A small image diffusion model, trained from scratch.
Training: 16300 steps, batches of 64.
Data: trained on microscope photos of single blood and bone marrow cells, 48542 training examples, 21.5 epochs.
Rows from block 7 of a small image diffusion model, named by matrix and row number. Rows with one number within an expert belong to one neuron, the router's apart. Each number is 500 + 40 x the weight over its row's rms, rounded and kept within 0 to 999. All counts start at 0. Numbers have three digits each.
Before each expert's rows are labels from the 100 images, of 14976 (inputs lightly noised), where the router gives the expert most weight on average: "top examples" is what is common among them; "colour at peak" is the nearest of a few named colours to the mean colour under the peak. Only what is clearly more common there than usual is listed. The data: microscope photos of single blood and bone marrow cells. In brackets: how many of the 100.
# router: slot weights (model.blocks.7.mlp.router.weight, 16x320, trained with AdamW), inputs 160-239
# up: expert up (model.blocks.7.mlp.up, 16x160x320), inputs 160-239
# down: expert down (model.blocks.7.mlp.down, 16x320x160, transposed), outputs 160-239

# expert 0
top examples: smear: peripheral blood (72)
colour at peak: white (69)
router.0:542490555505494462508435490486504443502495412489506517522486510578526573477504491545494419504484486482498477521578490500442551488477419517542497457505488538481597519513539499590511500546552510484518521499499446437556506431490504498583498519
up.0:563520476494506550523504439440517550532412510482488554472530437536449458510498506456538500487541535529519526488520470514524470523398500413510511510537492484476597471541519534490537441486556489520482491483495448449513445462559518509515404452
down.0:544461442481510571565468473526459525504535468452553447510556577489492504481493475509539529524506431460463477545499468524430508557454484575527544464535564480512484461426507455462505466512545500478488392521539583516495596522534528526490465468
up.1:510549532516529486515513483509506442462544466487495529469516484503524468484487464479534469508445477426506492487511413488403523517438549466461405444503424514469438650537521489551465471513537554459430490487497465501511521459465505509466588525
down.1:484528507507478519563516468476445459547552529530498521620436552564470510555506595501453562546463548494509481530495505542540520459566483564504516471540531493554507506511540487536399557532462526509493509443498569477522548477565530504457493452
up.2:531470458481452526498513553505473521550529490486501556562535429450578506526513489547483480510559512410512415529474458445665466487533431502498436525508534524525476532489457497479481535538438501587469480478545523515488466505547504475521498508
down.2:513535519504516493561505470504485507520479471492501500480459510533474484533494499512423468544440512537495488475494444519484496381468436471501524451518519541409474523481496514519487518506520510485449488544532458519459488459628525486423518532
up.3:489522511523559576364490549483481507500516496518583432488510499439497492533511490486464457498542550623474469467532480524487471585514469433566459511476525513456517501521566520434492498508575519449546458504438454519476514455540472529523490511
down.3:545491547576489549536469586623562506525458476528491520513472497503499460466536519478464476528447508554513466470593528497505542462416560449549455457538418487490503488495533477523490522524518474578494509538467485459519538563513444514501486438
up.4:478420503547461506467497555494575489549475485493463434483436460463520483485529442480514478458506491540461506501484537480462435470437416527432518529565516497471458509534454553460487468520425503511538520501535545486499543394456469541434483457
down.4:428531500457429538511548486488548475513522532457426519520453482488527492441626491494455521424458491491508476435532514499496486487559539504524529492487455539497523479506434484467433500501454531532524520515520536546515486536455493526502495508
up.5:526552424477459465549540545491503450587486504495437540488491504479504497524416520460434548504438578516482587473453550511558516533499566546521541518572576476517522491503456504436528516502446521445506484488479505491504507537487551349490458449
down.5:513460526534510498483498443466478484496515470468529498498507522506498543521424516463429468492448491445536467600510497535530524502462514483425522468458512516498485461502461467648467431516429479542487458465471475486567532511527449460489428483
up.6:533562426477530473531548473473523491526417532470502435492497456516506482523504479484554575487524593533469508528462411470481532507476495463488560535471538476492537533495501535453534496499546560477477492490548484496496438551534532457490485568
down.6:592456515474486524508598547544577498503472501568522460481448438547507540513596447521530513513468499549497549541490513533476489502415528453508545540490542498488486503520516441497492526432515465508500576506488501509495523500525542457507538493
up.7:477566526480464496466498481506500516422504578451557491513601522449451470538540549510565518434507581484490549505485471465509497490562568457477542519516440474499573481490472501435516558546462523572448477495351455495450455412552441508531515496
down.7:568453502524581512523479466516488454550481488527594464520513355475415520518501482507532533496549468473561498568522497469501440504534491530445460532424455554475495509487540554492517504452469562421492488547439527545483442439463461515493527516
up.8:456493522554440560465482454514510359478525481536473559501514546451506486443535554493472527487492495588477562518472498507499440517498568512568565492520493455533539479509516512526527508537464499449465545555455535554482520541529468406519431525
down.8:532447549509437487493470482514470470468571398526515514507460452547484598617524472495520501487574512499477544503455546514514491529508556555478497512431492520489508506532461438573417475513467576447545471359523502462526444458519514447458497491
up.9:505517431489574510510533453468509458495445462523501515539509455551460445485563522470491578463511456524463508529464499502526509461469545497467515448519490409418565423565438529460540483492518512492500511473522519509443508485490528485530527529
down.9:531557492588500489502504528464575518541511448501445512534604544517455538404467473521447553438505526545394549597529539579525520553508467396529499496460475459519519588476546499480488527549512494631475502544559537577532506487488451542479529510

# expert 15
top examples: smear: peripheral blood (85); cell type: platelet (29)
colour at peak: white (87)
router.15:509479509497475492422526520494499471551497516499434457467482481504492512471513511502462483507528488444511532482526517556477499438486463495472522525469413533566493493506486442504521525506441478504505516479524546540544549442513460540429564489
up.0:511442459457587453499500450535533525496460416518550532497544524497488495515455511521500530518451562477487524543493489581519463518486566405494508472532570458513564538501512520529505532456468540467488457549415467458468442512570478491572497493
down.0:570574495494420592529459515451500458497465512461578465589516532499504550472581469504499500518408521474500494476520569533524506441487465474524526585471535519563504496470479545413503530565503438555490477544539426481457500518509489448485551525
up.1:471493474413415417481468494538475492518498477448449552472484495468539480511504409517515472476580531440558521561507537492437468506505454446540404465480521453482450482513435488457546517544493470472498499520481658539532526432458497449468500515
down.1:445561472506475467533484527462549516520557569480520442438485525498527468455611517514578479466496496573554523581541496474530455472441498484548519543566490484398509482470531487419458474541508469483556495556471518504524445464501500438526444459
up.2:531532537438482514470492508600500471500486474455492459464596521461433458545511456510495533457443582491493550547500507491564505497539560435524552499527505455477413561540510490463533576490523565481516506494449461509471503540513457508545463509
down.2:514435480518584532526467561536526472451553543530462539540494489439456513444442494494535560570468549429582498535506497485487514513553526431471447445517500436539540457472463558537537471512511442532585444492570459549491486448541513486530512463
up.3:484512559517404489505481472457495485444528440542508496538487505539564508462548546521464533516482451492489562489536505535536548601478482510493431536531536520507546532437466496518497543537469477524501495518467510517507524439500459519485503503
down.3:542475501555491447512540530554482560461469464486456519466521523495498537430586470463517503495528565514526458533507513504558515447541486588499520492417440457447451530431511497525418478575448459537492526543516479469498469450517545498504434524
up.4:459535502531473504467490456519523527469567487532524419409407481522482523492474490505540494524474448592497453485542524525460573456477425506450494494508510504493531546443510476494419504509592471518468530444536456500499554492493507509511526561
down.4:452498503437528516541476411487547505460564451480409500498484457521500471492497482512561511528517461489495428484428535512429537514537461475472405564424365499501514514457541510529520455411544509476519480475498420450514509572487583474486525524
up.5:464496483476543443454463429455492441490531522515513457464470605429527499540461530523486484467454518563504539516428496482488423543535533516579518446552551435509453511502518554506496506523466506469550530507493499518449463576580454407534438503
down.5:517548612551503462457575521463560483502524442540510526509563574548505469522562528488479532511466568430454560535476531533558605418521539498524495520515566502513421554480446438502561515594450429473482539410513495533511537498499511533430475457
up.6:428465516449473579499476534480476524481480527541523491577510575411575480522468485467495500457471536554449474455413460487506394540535562470430551517562516528486478532532558504539521467482535459521495446526477529434572473508509555463515497463
down.6:493523449515479560516534508633529505521492445547520511545532574490509528492480415554518475483516526415474475535502540503483419540466487508522512469591494490501460494490525530541549453481433551545401470482502493572514481546469534521531474490
up.7:572508453501512444531467522554463440442445511467513528554520484490502509535491484515505505516505530483492484564457467455598474516549489458523518520537542482501532497533471524513507477481480537455527504473493460470498460501549489517570493476
down.7:471548515463531554411522460448503498534476474494514512534483492510483478485457510468507498493463507523482472475555504530616472530494493472521493472501460475564475543487493527569520502573531559526476524558473504482488504441503502548523436513
up.8:474473438493549524478489486506525514506460500476547512540514530509515591503520477460521516481472497529473543457451478497528440555532532496516478492499532494448514537555516515441468445479484483463565467560429528517482448638589502437513530530
down.8:550457474521532448524475597513507509421476509505500508468529486472533517555451480461548505453531514474486533518490443525472536502509545441472490525538566511444491534544522417536509594491505469538501524431475490526549510458532434509485491491
up.9:449439457505529533575485562559547481503469554553498436485477518495435505554488494454507548485522547547502488514467458504493478534491550480451555479518542481498582426553469558490513523507510543470502480493498480449471471565576493458495479511
down.9:500545361439471468533553547526565526527539491562467491481561491519459562545533447509516542490540475515502509484477570476514589468506465518456511549440488482561540469495472507499416507511522528567461399544471496543578513490519511524513523548

# expert 11
top examples: smear: peripheral blood (96)
colour at peak: white (83)
router.11:474472589495512570547476512563529484521483504504523493528412486506454534466532512517477511534499436479476514500535495473473545455538503475526502444565418540485480516519535509491488512539455479523534555457502488472556463556512508507533531461
up.0:518548500532522500546528544507458481521488514479474535459526500506462480581514495458489487512552526534505481480514493466543580549474495490490522527504522513487516484491468501465500518571579487524404468485544498483507546502480471511553444531
down.0:454533543566496454493431490494517520493502512468504535532586497527428478519543540474483496576552484446507478579538507469487506463575501467502459470558560530511493531523472544544543493506528588429491551546506454483508446555575514485543498485
up.1:520420542464479521466469514462475481564478479514539532539524462480518481498428445571516517472465452541477574508517525531539452557481438450502568458496482405512536588475530534560554453548494544522458458467466516440547441516467525538535535455
down.1:368464492512499443470555562466510495550499509534481549458508473513468523493550521547431587492553513508500521486584484595545467579517552488532542463473490452465425475477495457503477487534490443496538449494478564539532493505522507477502537524
up.2:490492508486587491497565510438514460480453542476457517576567528551467468561489517525456524536492449548537492520526452463501531457411510480442520534509537486525572469490492441443449509510533428486473485514491460554482455498473495424500480517
down.2:543507526539472496464449521518508437533514492465447525489479435523461497512498471514511620473554575553537470445443541449550511541478494417488484518500518502499527481404468501503535474533496497497474463437490460528481447513420486515469518466
up.3:510469505514537465451545506450525523490401575551527437543516481534471409499490520472527513459524520563538535519494493562500469504558470544494510530470544457522437526493405475435463484539453541463488454435542446544504486461473503476461527524
down.3:470542561521583527522448447538507510555456510524530486523510484491515544435583510505566515482529501481469541503469430516481399540574456506480468488509509453539531516469518515598530445542476544482479488464493563465485466414389442466454507481
up.4:556464470489477503447484571473542516411427515509444508511530556561492459470495498512595497491527524573541515533404491505538516437476526538472483458530546529472491507541464495488498528505473477466469527428492529478438455526481521475472465549
down.4:520475502529533578510495510495493497538515502542526512454484487473481522540455492484503546488493568458559506556470441495505528554426593584553469550486511533566506464490519455497435472439513465471515467486433534514513536471418506548553538497
up.5:505542463448438490514552515499459472469480530450505551476529522443499460499397470505482443463512451552530427524473486432423483466512528459485549493434551504556539471516452587414591495533542466549535510529572554460487542443566507428461482454
down.5:439479512467539475526507532552464458411489452514543448552469512458493515488498521503508488535488494502499485477475503498557489491542425488493516499415383551566506487546492461488454483546517511540484557476457465505483591550565525477460447443
up.6:517528473489501455481532439472530462478495462496465483442553533502435520523433508498419513485486548502496499492490486441461517535441457475470545512480578454555554563482426486544493547492495513426445571490531527504502470480495456425505488513
down.6:568452428503477483458475510469538450423503555520540443469404498511470537489485470528525521511556505454468497495531454521465531531551461528433419492528523504501466489502509524411476496493518541464539490405583527475501454482446510455547553453
up.7:537500438481530452546538505467469479405530488480493461489517479500461491525518514484481537501518511488539472505468435443498459513493437465412509488539481528502492507493442449520472584485526467455479540479522547486585512493534413523451507554
down.7:527498475533440523532483543541488528494500491526532526485486549508482613516523468453515545496545541471515514450537475463509470483487501441465482503525520474525519498502469580535542506498503489515507465513551488508459545450505472519503412473
up.8:556491476476514433412512448388469512444463534479460536494578493503465447511485555529488482459561541465516493526504432420493468476487547436523495510463547502456482579483468522461486490504436510499494578517502551538477539474566512480488476478
down.8:507453464530537534480505537490512523494550550429539585533430396466544566543480545514474451480553486560538456514510509534401448490475519509469520492493435483547486469527529499522423539464446498535518591538523494531438420449516490451485470472
up.9:532506501525512419461484514507457499547493503485472524469566466496498557488478529509489472530515536504506475519529470544497450498456507487500464538434510528484498434515457492532500518508469481489531472504495448517511562503547472422401406532
down.9:521518462544471512505488472469452497503464538511446483460514472485569585484523412498493557482544487528543528456541447569448481543497471510526472514531522454404516519531511483483495485513542538510529475525443538481571489483486483446559473475

# expert 12
top examples: cell type: band neutrophil (25)
colour at peak: grey (96)
router.12:468523531529450475467468523443426514550524531508478540540529566537478521500514520508466517489488489528496507501511521513484503547500487484499495458394356524539464527489472523471608486538497567553491453506500523473468601481540529594499479490
up.0:403496516521470540481463561442500468546504479489479486563468476522613510473573514514544445488521485514460402499433465495544533620492511560447434472531466539457446524464521476481501493483468387462526464468516499456528489476564480551426447548
down.0:396522489503522553583526530532453492500515412514568482513439521517517478498561501490478523484513511487510559524549476473485554484444435475571501441430476492556477497456490477534510504469469493476543548530450447528507458511521471407486455444
up.1:491478449481537483507525480474518487548483542520467489457479504456509443553425464407582545496474566440486477539444460526526414513477529564522517501551576522481483482520467518543489488417552555477518480451501507473518461540491540459421546460
down.1:585521507478558542522521451457469460535476528488469557502487519450507523538571524457480516574531496399513493514454451491508565514509598456523520469576478500482436466505507499509472514541485551509474552497520515506574493459544449538543487415
up.2:469492495515471561592519480461521425501588488522521525502504474463501539473508460497536538547506456475501436462499464534457504466532537428605570450462510474550492563465555407552596499543535517545467559557588515538518511547526510437537490396
down.2:471558534501511525493509496416485556490501507488535480535491564489512507508575531525518582515527533520481579477538531518498517547465529489447482563565518470494539436542556528497501474477534507480519480446491591526486490499553478469456497566
up.3:542513517524521504504476491490439474459471495491565557512472532532478449477492537538470555548502523462474485513493402499509500434492462438493549538557514490463521485541558521544516473494530494466493483509479450487540453480468559469514501549
down.3:461472510485460536455517484492441521505538444511432513523555565526519473472431455454474500502500465505429518502473545461587505507524476531432463492547607551498483475455449483522491574539481512498504508541536445572498435465557524548403541553
up.4:537507523480478488499455516504531484532489524544519467456487516514491491506513459468572508514463517575521474415454465555525532415500466530540547428524469482496512460504543497481534538476459475510497554488434501512482436527467513485570572468
down.4:485525520526510456487482378544555578478507572510550501477515459508509491484468518521506528518491449494520521501523522503453490469462499474571494557497510521437499513569537548595541508483461441550473465386471538556444480490494532492538553559
up.5:457410526534470516461474491546553459518522481490480506476464480472487547541476508516512548453537536599536543547454481508511472448432435513536505490535520458565521334523519519477496477498435552506506543475447520528489421511484506470500464507
down.5:516531531486498498517537489464427539517502573552525538519496495483498506466502469484451498476423444527526524490494498585508452550471461494514519462519530533542438509454489548471517529498461470462519560500481537503433464467580563520421395487
up.6:473541515426519534553556391497544481490509584517530565552449492502523562523565488506465521508508453515529425484541498442556525513490511499396507526493489596485530564501497453495429498502547468512586469483515516523542489532511461524503541513
down.6:564529448504525478570540444550556525490538452567533484564551426509499456546506510539501468476469425465467527535586510575514460533440460500442442452498431561444505506494497483421457490495555485584490461501433530479487519519444483515555507462
up.7:496477487475546471515471522451464481514601536557467545538470511557480438515507447506480504478503497484540563494469455454468429498470479425497471526495461478475498461526551504507525554543480482442471446473486485503494458479517460518460521452
down.7:458476534538510499557429506514539484486494496456504516464480468474515513554548496468451427574486446535489503533525424466549415487487479448496510554440508454465553499523492464402454461480537470470553466495457461441448503484425472492482556582
up.8:508473404445515516579553533495529508537500522468542485511548470457484470518468487492545513513503460529574474544531398516422524482532518492458490486524570465519499532484468517429579519524518523550455506480510503519491521455518510477560561399
down.8:532541536441495551435546512432510433558513513529484576482552506453485460524447509459475479595400499536513503504498497553533445556498535448498531468572487498586525469446509414406507519495474496468429482458443484493531537487507498492478487499
up.9:467490446507484426626476553540468407473570402498487479586477504470546518477546488478537472538578456513499438509460479532518504517507476518461488467538526492464523359492532486423564464510492489509485462540495481392478508494544538536487469483
down.9:529599465443520478441467551512504556503576456474517518455434533525418491485503509515519582511518497530477629449523419520482502476509464539562486490499476523506485564506478545444520470481488524423466514556451517522475477494599522547483473482

# expert 6
top examples: smear: peripheral blood (90)
colour at peak: white (82)
router.6:569537522522545535553505501533509497560529547502529443463525481497477458493496484435454549510497625506476465515602478486496511470507463443510517518531456492498544523499514504474455505458572474501517496478466446510477583444479495589497540442
up.0:499512494497501511457476521477511506442473566496481586527479536552410508476513573554548574496511447512461510560503496465466474494522511574494507477498510461485479361555485526464506470576481533491535560482487515540518535438536517426500453595
down.0:561456491478500535462404477514490492541499526527479510517498506444502526498549503550442567524598519520534475515460461488526489438440544442517455596480570542483517505483459557495534574488472470513475434546493545447486574487492555431528427548
up.1:498455450455479495526523500556458562519536543520545409556498488497503452462521506482507440485534470427525529529508523546511466443476489438466498569522461433545468490504508480551535472532520487546517465577500489433466487494537484519482520497
down.1:506493480484516490455537443590500540495522498483474487469467498514456521520522492550500543469515555477480570513501510473511499542494394497469459426528571580420477498458467488482504506570442500485446481594525481482501499457539545490498484493
up.2:515471477459507516499531507456528448471461520495515490509474538549484489484459503521468586532486443494489464496488485522521527501521532501481542466475520464532502473493481503511504549512534500467505525481497549514555514490545507458524546519
down.2:449510510537481608495464446540487501503528533488548505499540519488481515424478499498551525437575430477469389520567482471442486558481480600527490561499483436532461495503554521463441487497514563526536474576424496540532501544468434506526494510
up.3:446455505484500527444526522506468455498492573512553463537537509482519477535501479492533401536557511570548535508513484544511474520492527492489494487484510520509537420478465543474508490485506516459448601476498507470485512495537456510512508535
down.3:466460511547438456511463491522499561504518509540500490490455545507495460487490506434568522504537414477482463533455508511519536492505533529484509544419506470470446511533532458494503490470468558503509448468477422468515432467523533476492474493
up.4:492435492527494486525494486552484540514487573511441429489483505534470505469471461575544479474464443556542503515471494589548504532516575536490585458417536493459527439545452566483503545563494459470472397501507540457553492486527518435397481462
down.4:508472483499549575522541528508511464545470471559481535528556503506474555495494534464526479561442415551441515528466469549585534444534512423474503498556498535502460570462473511440469581541532526500526533574532520487509502476504431559511523509
up.5:457469515520452472436481559423529428461468513514443551506429501550521422456509562527553516545539501504539430527497467479570515481436542563470530477464557543503554459510480535504490489512485549442460504515497505493580488401486440452441466550
down.5:537525524524540519492428524496448509451460555513458493539453520523516449476482455471543487485443515574520527548492526468536530482486524394477478479544425478476558546437518497539500553536510514531486507520490461493529461535494519497525434580
up.6:491514598571528378434488558489449463440417509480493484526519476519469464423487515489502514552488463557520488595475474491472492463467485501484555472525500500496489529469401483537507495551539509509462539503534455550537444476508487418476432550
down.6:514572553447509494480425468442458514511507494480528489576534492562534496488456493390518565524492543464514519504507518423502483502479538560475520518526545458395547453529491523530513609442497550508499444498520453430475419553552423494476574589
up.7:470514499558463480482486485437461402474513565454504517504534524511481434484392504509625406527498458519504531539471511479451465457479470518558489444485476531557562532516467473543458496527469502511536466500586514532557510527510466442495425466
down.7:443481508502473503582480507489467528557522494508425568502499496489433532461525551487518515448493454461470613540495493471488479509581431501506543500474468439487470427451488514460511469496517549495424533483523477508482538510492558497546528544
up.8:500511504510520543479503537510490463495448522490508551504622560464553476538517549477478492493589531505509523401465446468478482423496510371491513518517524460547539470491433495465548508532527473509514488536540458485532489458487503451462508532
down.8:470506504467463498517469469480553596445526516523553448498471512498482562565433513479519484516542504533510475510509571467508499514501480498532522498536461498457472437534492494479451461522518465504534544436501496500493493487529459454572489465
up.9:526441520471465465473499486459473503497444464460489455495515525530508492502518550526523525505489503515545478475427433522540438540491568538499445427522543522513465474467454569527520542559451532462484462455477546520493550482513478448404614515
down.9:536471420429422523435495435528449534572488508519495565504525454542441481457494561482455461493482503588466506577516471529477502452481494440517537589498497553427481451510480536496525533480495539453500461579458581485530545556583513505486554434

# expert 8
top examples: cell type: blast (28)
colour at peak: grey (96)
router.8:514545497414468504479529438563540455492522542483447580456516491478483458483516512446524478451445521603528430506528501534508500458530529586428556511439469498505517448513444524543552503521437460476504589412510510540476511492481455489413515485
up.0:516539505399520490470519523472478458429467544452484518519553527490517477471479499496627542480481485546513548423551568474529470464554530539535500465442428523534419514527402506518541463521470448507420502492465492521460531535525506446551476467
down.0:481524448472451467524481519499538445472523444425506542410598542498451486446489521416477508601536532518484516492501564525501518488533525538513479521491581533490498532522486526551508476552536491550537435588492501520556506495473462504465533433
up.1:442550453468453412520522493461535491525506566548451466500542492491479488564454505529469504469505513521541485587511487507564493502507504529557481475515531469489474539520539480489508490481405529476581512494433485465560484522504521501497518458
down.1:562367509521472502458504502485498511534492486538527501482541543523446507495484520482414533496474497449481492524500565491731542460537459546487557512488490459494465578505480508548529545537457444442465507495513520490474504404513495538453494444
up.2:439487512495518501512532472515474499535533427528491499544496480510552542472552480473590478480586478503482529479549539460500503440493508479498455496457429489511450501523489469449496470441535498487534507425485573443475580448520455471424484518
down.2:485446473468463598516479447484544476558541454537500415468593526488439535496551463546508454466598487479495600495474434563543520489509466555479546526554496497468513491481500457591529461506496546529471475472475484531503452559527459541501446489
up.3:570531483539470503542495578560470490493500458511468502459401504581467566472507532470516507484465459440546449501551491567518524444471508494479506486505412498537473577501511474521560523537458450458541527418475506469497472518454489503506547510
down.3:515542511479515498518496547564503473563513489457509519501529429549478485437498546514550484524485577578476500506575437490531526487508480527454465561543571570563518410536547450553447549463509539450576469437519523487515507470525509573560517457
up.4:407515485485505510461549539480493475512484543495477557510544513531524495499574482476569495479558576548504548502496476465495559494478558503555495427508531510459501507469489503461545563534514576511583508498513422517447483560501506445547459483
down.4:433407485481547514523520553567489499520492457527484487542521537497518546512525508480476487498631450534541496465499453498523500517539392551562499462512492491472512479493489468476526511526496494465544499477496497485534492509529540374513485507
up.5:452537454463463424469505509445500474503443492547471485488582528545514440580455537472507486483533492497495511453501534529551436463490471506581441514477526442457469529516488457498529540472382472519502485508442490484524483509532494508467496473
down.5:504499489525515527493482512525490446477500519513479462488485480468512431526530486565547492520516440516504479545502523476714477540504530506485448428542452504467471543535508556571477499423518468522493475513490509511512527482529555527497472438
up.6:559485528561480466506494569449448538511512471503528459482574474569524509479505527537555482559542394446463525517440510512525483530508440490529480520508407510483489526479497504498490484493499478536538444495568620504546513483503472544459432450
down.6:543494598491534552524491456526442500570540509510519467484548514492504469497518460442489457533476513458482556413532422524509480469500459490485433505520490560539514469567472550414478497457490589526500459450511498538569509455486558446486495478
up.7:470459540524472474514514484483485450490559473493515458551520470488552547491397574511465493542590480511463557550546523526528473587490459500531468528443533609523533580468578496502490549461543521526500510523543474466513516472487468453465524515
down.7:469527428478559506482519483528495487544445522483467483454486552412508484470434492507457445501501547486518456535526554499549466507470468509525514501438492488509466520539583462504488425570542577432509530411543514451469475474476506532535491498
up.8:459470441490488545514552425511514547557472495445500497560489472520533516495445519500512526499522484477488569509497456499511530442540465543539460488496477459434440541520453503462482536500522527525546519475541412478431598501469494486452508519
down.8:493618476484533490513499454510473504556524592474530514492592513539524514528614531494483573481560483533519513501510466567487509498510485582511571461510369489390462560474520479521544508522519512461402535484497532473472473470562441440529424471
up.9:482455578586540500485508495447450553435492555564562463542530452540566599494430480555522529523527424493465584473467517464568467460504478480542537462479459508536519443500512472483520471515519449534421505563532522450503531540559515459520483507
down.9:517503595499481489496532473517497446597519467517492539541553588495474493517424474505529512506562496572503497518461510540531491539508550568454493537534498534514503525411523420532455503528439494540584535418515487482497471476495478530504514518

# expert 1
top examples: cell type: promyelocyte (28)
colour at peak: grey (94)
router.1:571551533543530518440508490568547498544516463502482510399491515516476500490534513478533484438432506513501538490491471416493505445442489524524491559557469493490517544495502485487534509486466481456509567444495476525518481478432426435455451480
up.0:505460493515533447486494522448528540481418592508471501550486469511513480516453494546466551498523434471486504493503449491492512589505599492448489433474556527512502503457519557472546527514495493503501395498505497452540575435592482522514609517
down.0:529519547514464531497474464515486473599457567543517506574510579542480454486540461518464454451441485477474563507491524434553499449512497475415533461447466495588486596523486484564485555537489472491491485472506480491457493468471492618468552527
up.1:482527541500525591572473511562536492546531505499500445389425503515502443511466540458449512512472507468434543493534483559494488539526505497569449522536509471496500504502562465531458496549479488533475532505576486496512504564427495440528520492
down.1:449531509481505462534454481508500524479472487533482484531405500496496523477515523504515510500644498509507531486513526474502528501446533526455423496428550449525436479492449452495527499489474520585518535502512533452556510444421554420530482464
up.2:427486456505519513518470555463461484464484535544427539550545518449525448528503463547476614490544518526466507489521448463444559513501496482513520517538514442516506520492500521440521526507456498578462385476469440546521552479564506524503477523
down.2:561516467523536533580466562478491552503576541561478540477435515477511463492541487482513544527533599607465535453431538496550446487429572558549498504536498487515491500558453491502510510495562531521500446497421502468487447490468401423492400448
up.3:493520444473531470496535497503462427496481491452524528472502482410507496503632481529516423521488532512519475472482460551512476550445538496493552545527522527534512493485501530535527505529531418503386416514513535483474502515519485425471533500
down.3:513484453487475539547504425548537543513535365500559541561518480430478555572528531482536513473522498516504549508468489480493503434458530486461484513517488461480531519497485530498445534467566464468481521514532578482502519492605590463499415529
up.4:446513573488486493564480481474429460535463561504526519498515458536538512565489512486439476507503573524413540474523469505512486432515534506462499509503484590492556567501516471469532450386505566504529532508454424529532464486499501484494500540
down.4:517554455464527571503490514493470522531558391567496551547504517503517530482557538498567514565519481473516513533433502522505462536475502443521509532489486482504502491556517492600537529494470507486494540483560524492486530486526498542457459419
up.5:472485524467477525549449492462409475457449476489527522545519450473541416551498467525555495518580478535494512492530504563525525486485557472442416457508444541487510469413522545398500520509555552499475486511570527453534513458505455411467528555
down.5:541464511507486410469464474425475474535502440492522555531514585482515434496527410515475491518576512488447515560474560487491503473490434539488474528521582502560520464486459499550502567518518537527478479486523481523496532483577553537529520484
up.6:462445472461499479467550475438558451429511487560529489560528483502541479520424432468534584543460504491487539530497517511612529528515520434526529526457623544434488483451491429435455507534574478459490478511500521513447511526542523562480529567
down.6:469582503497510524467534489489512489513497462493504495470508476447471433528499502488491480490481490436523574561468458463505471500532519508537529493489455451512577527502554490535517470503503462434472499507463504460490534506449499544517528492
up.7:505461506463468533506542458524511486477505494488513522461499475470560511503507474472430448514468456427486525531459380537453498567558585567455478523492505494526452464521492551469450506497566493554435523518564493498453442487475458521495472381
down.7:508449486447544494501502600513538404520539558509486479474524553450500492515540441496477535495440499499511410451491458488511512383528503373428486426492454515473493551458568491444517523484476477490415507484420533473498515468571550521476474491
up.8:618483554521518555510452449528505544532450530472612443486499499591496513482554553527524513521442441490460503491503462472564538520469491569414475498531488485434469550475568497513520503547447591484540526470471460426522482506463551576540512479
down.8:551523511483458519557536447509541540482528554500478564545499491480485556529569488514538472495488461470481488559440525441474465513536473483511425417436433530494557488496507478490527509510499501508503529545474510462486484474456582517494512501
up.9:449452476400526526522530504468543500424532511468470486561514446521476459511510467512427556454526505478496484473508466477464525484474519434496480444485574498500483501500407491401472584453537515634441401564519457520483497494518474468483515465
down.9:446460483520517491522579529440487498559513485554446519520505484498411486476541465550494518442429524500472503456438489523478559531538496541562498490541451568517476539512522468450521510546419525518464478566547588559466510488563454543478458477